config = dict(
    arch='convnext',
    model='rotation predictor',
    dataset='stained colorectal tissue patches (NCT-CRC-HE-100K)',
    train_examples=90422,
    image_size=96,
    crop_scale_min=0.5,
    horizontal_flip=True,
    isotropic=False,
    norm='rmsnorm',
    hidden_act='squared_relu',
    mlp_ratio=4,
    layer_scale_init=0.01,
    inner_norm=False,
    drop_path=0.05,
    patch_size=[6, 6],
    depths=[3, 6, 6],
    widths=[96, 192, 384],
    kernel_size=7,
    init='orthogonal',
    residual_init='none',
    optimizer='soap',
    beta2=0.95,
    learning_rate=0.0024,
    beta1=0.95,
    shampoo_beta=0.95,
    eps=1e-08,
    precondition_frequency=16,
    max_precond_dim=1024,
    one_sided=True,
    adamw_lr_other_params=0.003,
    max_grad_norm=3.0,
    gradient_centralization=True,
    max_steps=21600,
    batch_size=128,
    epochs=30.6,
    lr_schedule='cosine',
    final_lr_fraction=0.01,
    warmup_steps=430,
    weight_decay=0.06,
    adamw_weight_decay_other_params=0.01,
)
Rows from block 9 of a small rotation predictor, named by matrix and row number. Rows with one number belong to one neuron. Each number is 128 + 24 x the weight over its row's rms, rounded and kept within 0 to 255. All counts start at 0. Numbers have three digits each.
After each neuron's rows are labels from the 100 images, of 14976, where the neuron reaches its highest value: "peak at" is the part of the image that holds the peak. Only what is clearly more common there than usual is listed. The data: stained colorectal tissue patches (NCT-CRC-HE-100K).
# fc1: MLP up (model.blocks.9.mlp.fc1.weight, 1536x384), inputs 256-319
# fc2: MLP down (model.blocks.9.mlp.fc2.weight, 384x1536, transposed), outputs 256-319

fc1.375:134112092105136157108116137135128121118094143158136115116146157109131115113131117113152161086114120135183145128136136089144146104107105013164114129160111134099123107121134094113109154137182150
fc2.375:131114147139142102129117160117135132126115116051136127139123109122127137134150128139135126134140113122157125135124117129107154125128132125138130114135135134125136110135131119115126075127139119
peak at: centre

fc1.526:108075111145119168155140161145133117116121123158148124069140117120144127103165147145131165122141132135109139113126124120123077166118127147153167128094152098136098109145131114125154132157120099
fc2.526:129116142147112136104121105151158120137097148214158120125147125122144116120111109135149119119178105121118136121143137150109130140131125100181134142134136106127142132128135132104132000130125127
peak at: bottom right

fc1.187:151140125122140113104136109131123140106114119140132123047193138131125089116148162095146125110084116215143088121131120115125151167140114117107124117166102131090149121110133112147097159131147133
fc2.187:164143134132108141116129129149146103135106128111136111123103129101139140152147122129156136132168117122083111119121115133142142129127132177156125137142139128127139119143121130121128000122138135
peak at: top centre

fc1.364:125124138114119102088131155127129145092110089133143124102132130052144104117122111131175132119128113119191162131145141127145132183112103083138111144151145139119153166134128164102112142123160128
fc2.364:143123141114129125112117109126134115117116108221151109130113117116131139138131135139141139132145127119121152131131108134111104129124125126138148138126136107118139125140127139126121059130156124
peak at: top centre

fc1.5:127015141144122138093067124114157121133140099169116210150124150139136143109124149098139170145112113119149109124118107121131153128075125126088123133135112096120100122124140126110130126132146139
fc2.5:139135130138112127126114117155135116130105128156149114117115122115127128134136117123136123131173111132107156130113133116098129127146118177167127148117136151144123127131128131112130000132121134
peak at: bottom right

fc1.27:129080113126126162131134129131148104113078157146115159148176149140135138120139127107117146135170140118104089137123122133126130105130147177113127140058183108150092129108143094125123211118114156
fc2.27:125137142145141145154152108148139129115127122005122089079119148113125146124138122124143139147120157112106137140143128136123147102120138111149127127005142164108119105103125135191130157134086123
peak at: bottom right

fc1.510:135133103119122114132105169123124143110065157138142096123135134057127077118077117098169144076110116134211150115125119101144161150103090120153113122159151152137140181128143087089111149131163126
fc2.510:126127138136140129140137140115145139099130140073129131143124118128130126103141150132119123151127128123139138144132136115130106125123117131100123115128122108089113088125126132111125106130131112
peak at: top centre

fc1.169:100137114132137110138114127134112151104102126146134098089136145101130089124136137121135122135118114110160087121122128087125145181057108184120129136172154181144160171125108098110107163101110137
fc2.169:139156124141096112124117103122127126116110179207143089143132136123099129105116135117155124136061100119135148120135123141104092140149131091143136136161124111133132116135155117123112158133120120
peak at: top centre

fc1.100:174098145138114130150151135129127149129153143153142139155145132106153108148087120114118136122103121089128113115128141140134130140065117109139131132185133157094155145146135142077126120122136135
fc2.100:134161137113104134101122112145143098125095139224134139115131132099139120126116128137136133152173082120105142114129124112104126146128115129171158151109152133134139132138141120103125000126138136
peak at: bottom right; middle right

fc1.336:110161099102130118119163131121127181139119073195091192130128108146130117130136131108159148135122137107143131120117083105108150091131118135151154112139112131135119116147103101155155129103129159
fc2.336:118126124112131122100158065109125133127118111015151138170121118104151145133141145146128124130134111131116140106113109107141143139156126150078130133160119103147137114117139134082147071121129127
peak at: top right

fc1.323:139126142132142130145128192112096142146152126184163056132090127183141134100107119119114165135099126135128141118140150106140193178143158164136121100157113133126111137110117141111155119112116131
fc2.323:129132142123129137116121109116109116130125140159129128103135127121137136124143135116112126122145145145114155114117134130134109122133132151182124116196127141137134166124124137082113131110143135
peak at: centre

fc1.356:115134125112133134093080129129127131117119109134145098121127145047115088134115117116145145108129125136183163127127129102144116168125089090159092126162137160124147164141133154122113146082128137
fc2.356:146129143136115117124110124137139110108103121173142095132109109113127122108151132144143125141155133127137136133146111124112130124148127136147143141150132148133144126139121126131129070129145136
peak at: top centre

fc1.292:135137095127119089122208157123146122154161139144127158157131151139127119114135124175097139139164145124078121124120114129118123143105147139105156146132155120165121115123132126164127218100105136
fc2.292:128164130106130129138114117120172127137160106164143152131126147149104109110138136140150138108124129134124102133109115113128106119148141103199166151048147173130136116109157115241136139147116122
peak at: bottom right

fc1.537:120126135089127128116082119119121140094100117156141107113142144044133076115106135102143141114107116131202111127119127088134186165089100126105117136141139170139170184145136098125122159098153148
fc2.537:139137140136106099132136138122131130126128130167135102157125130120132137155117130129131123160104153111134163141133123134117091155131115129113124133129123133126138112136115119118144191130122111
peak at: top centre; top left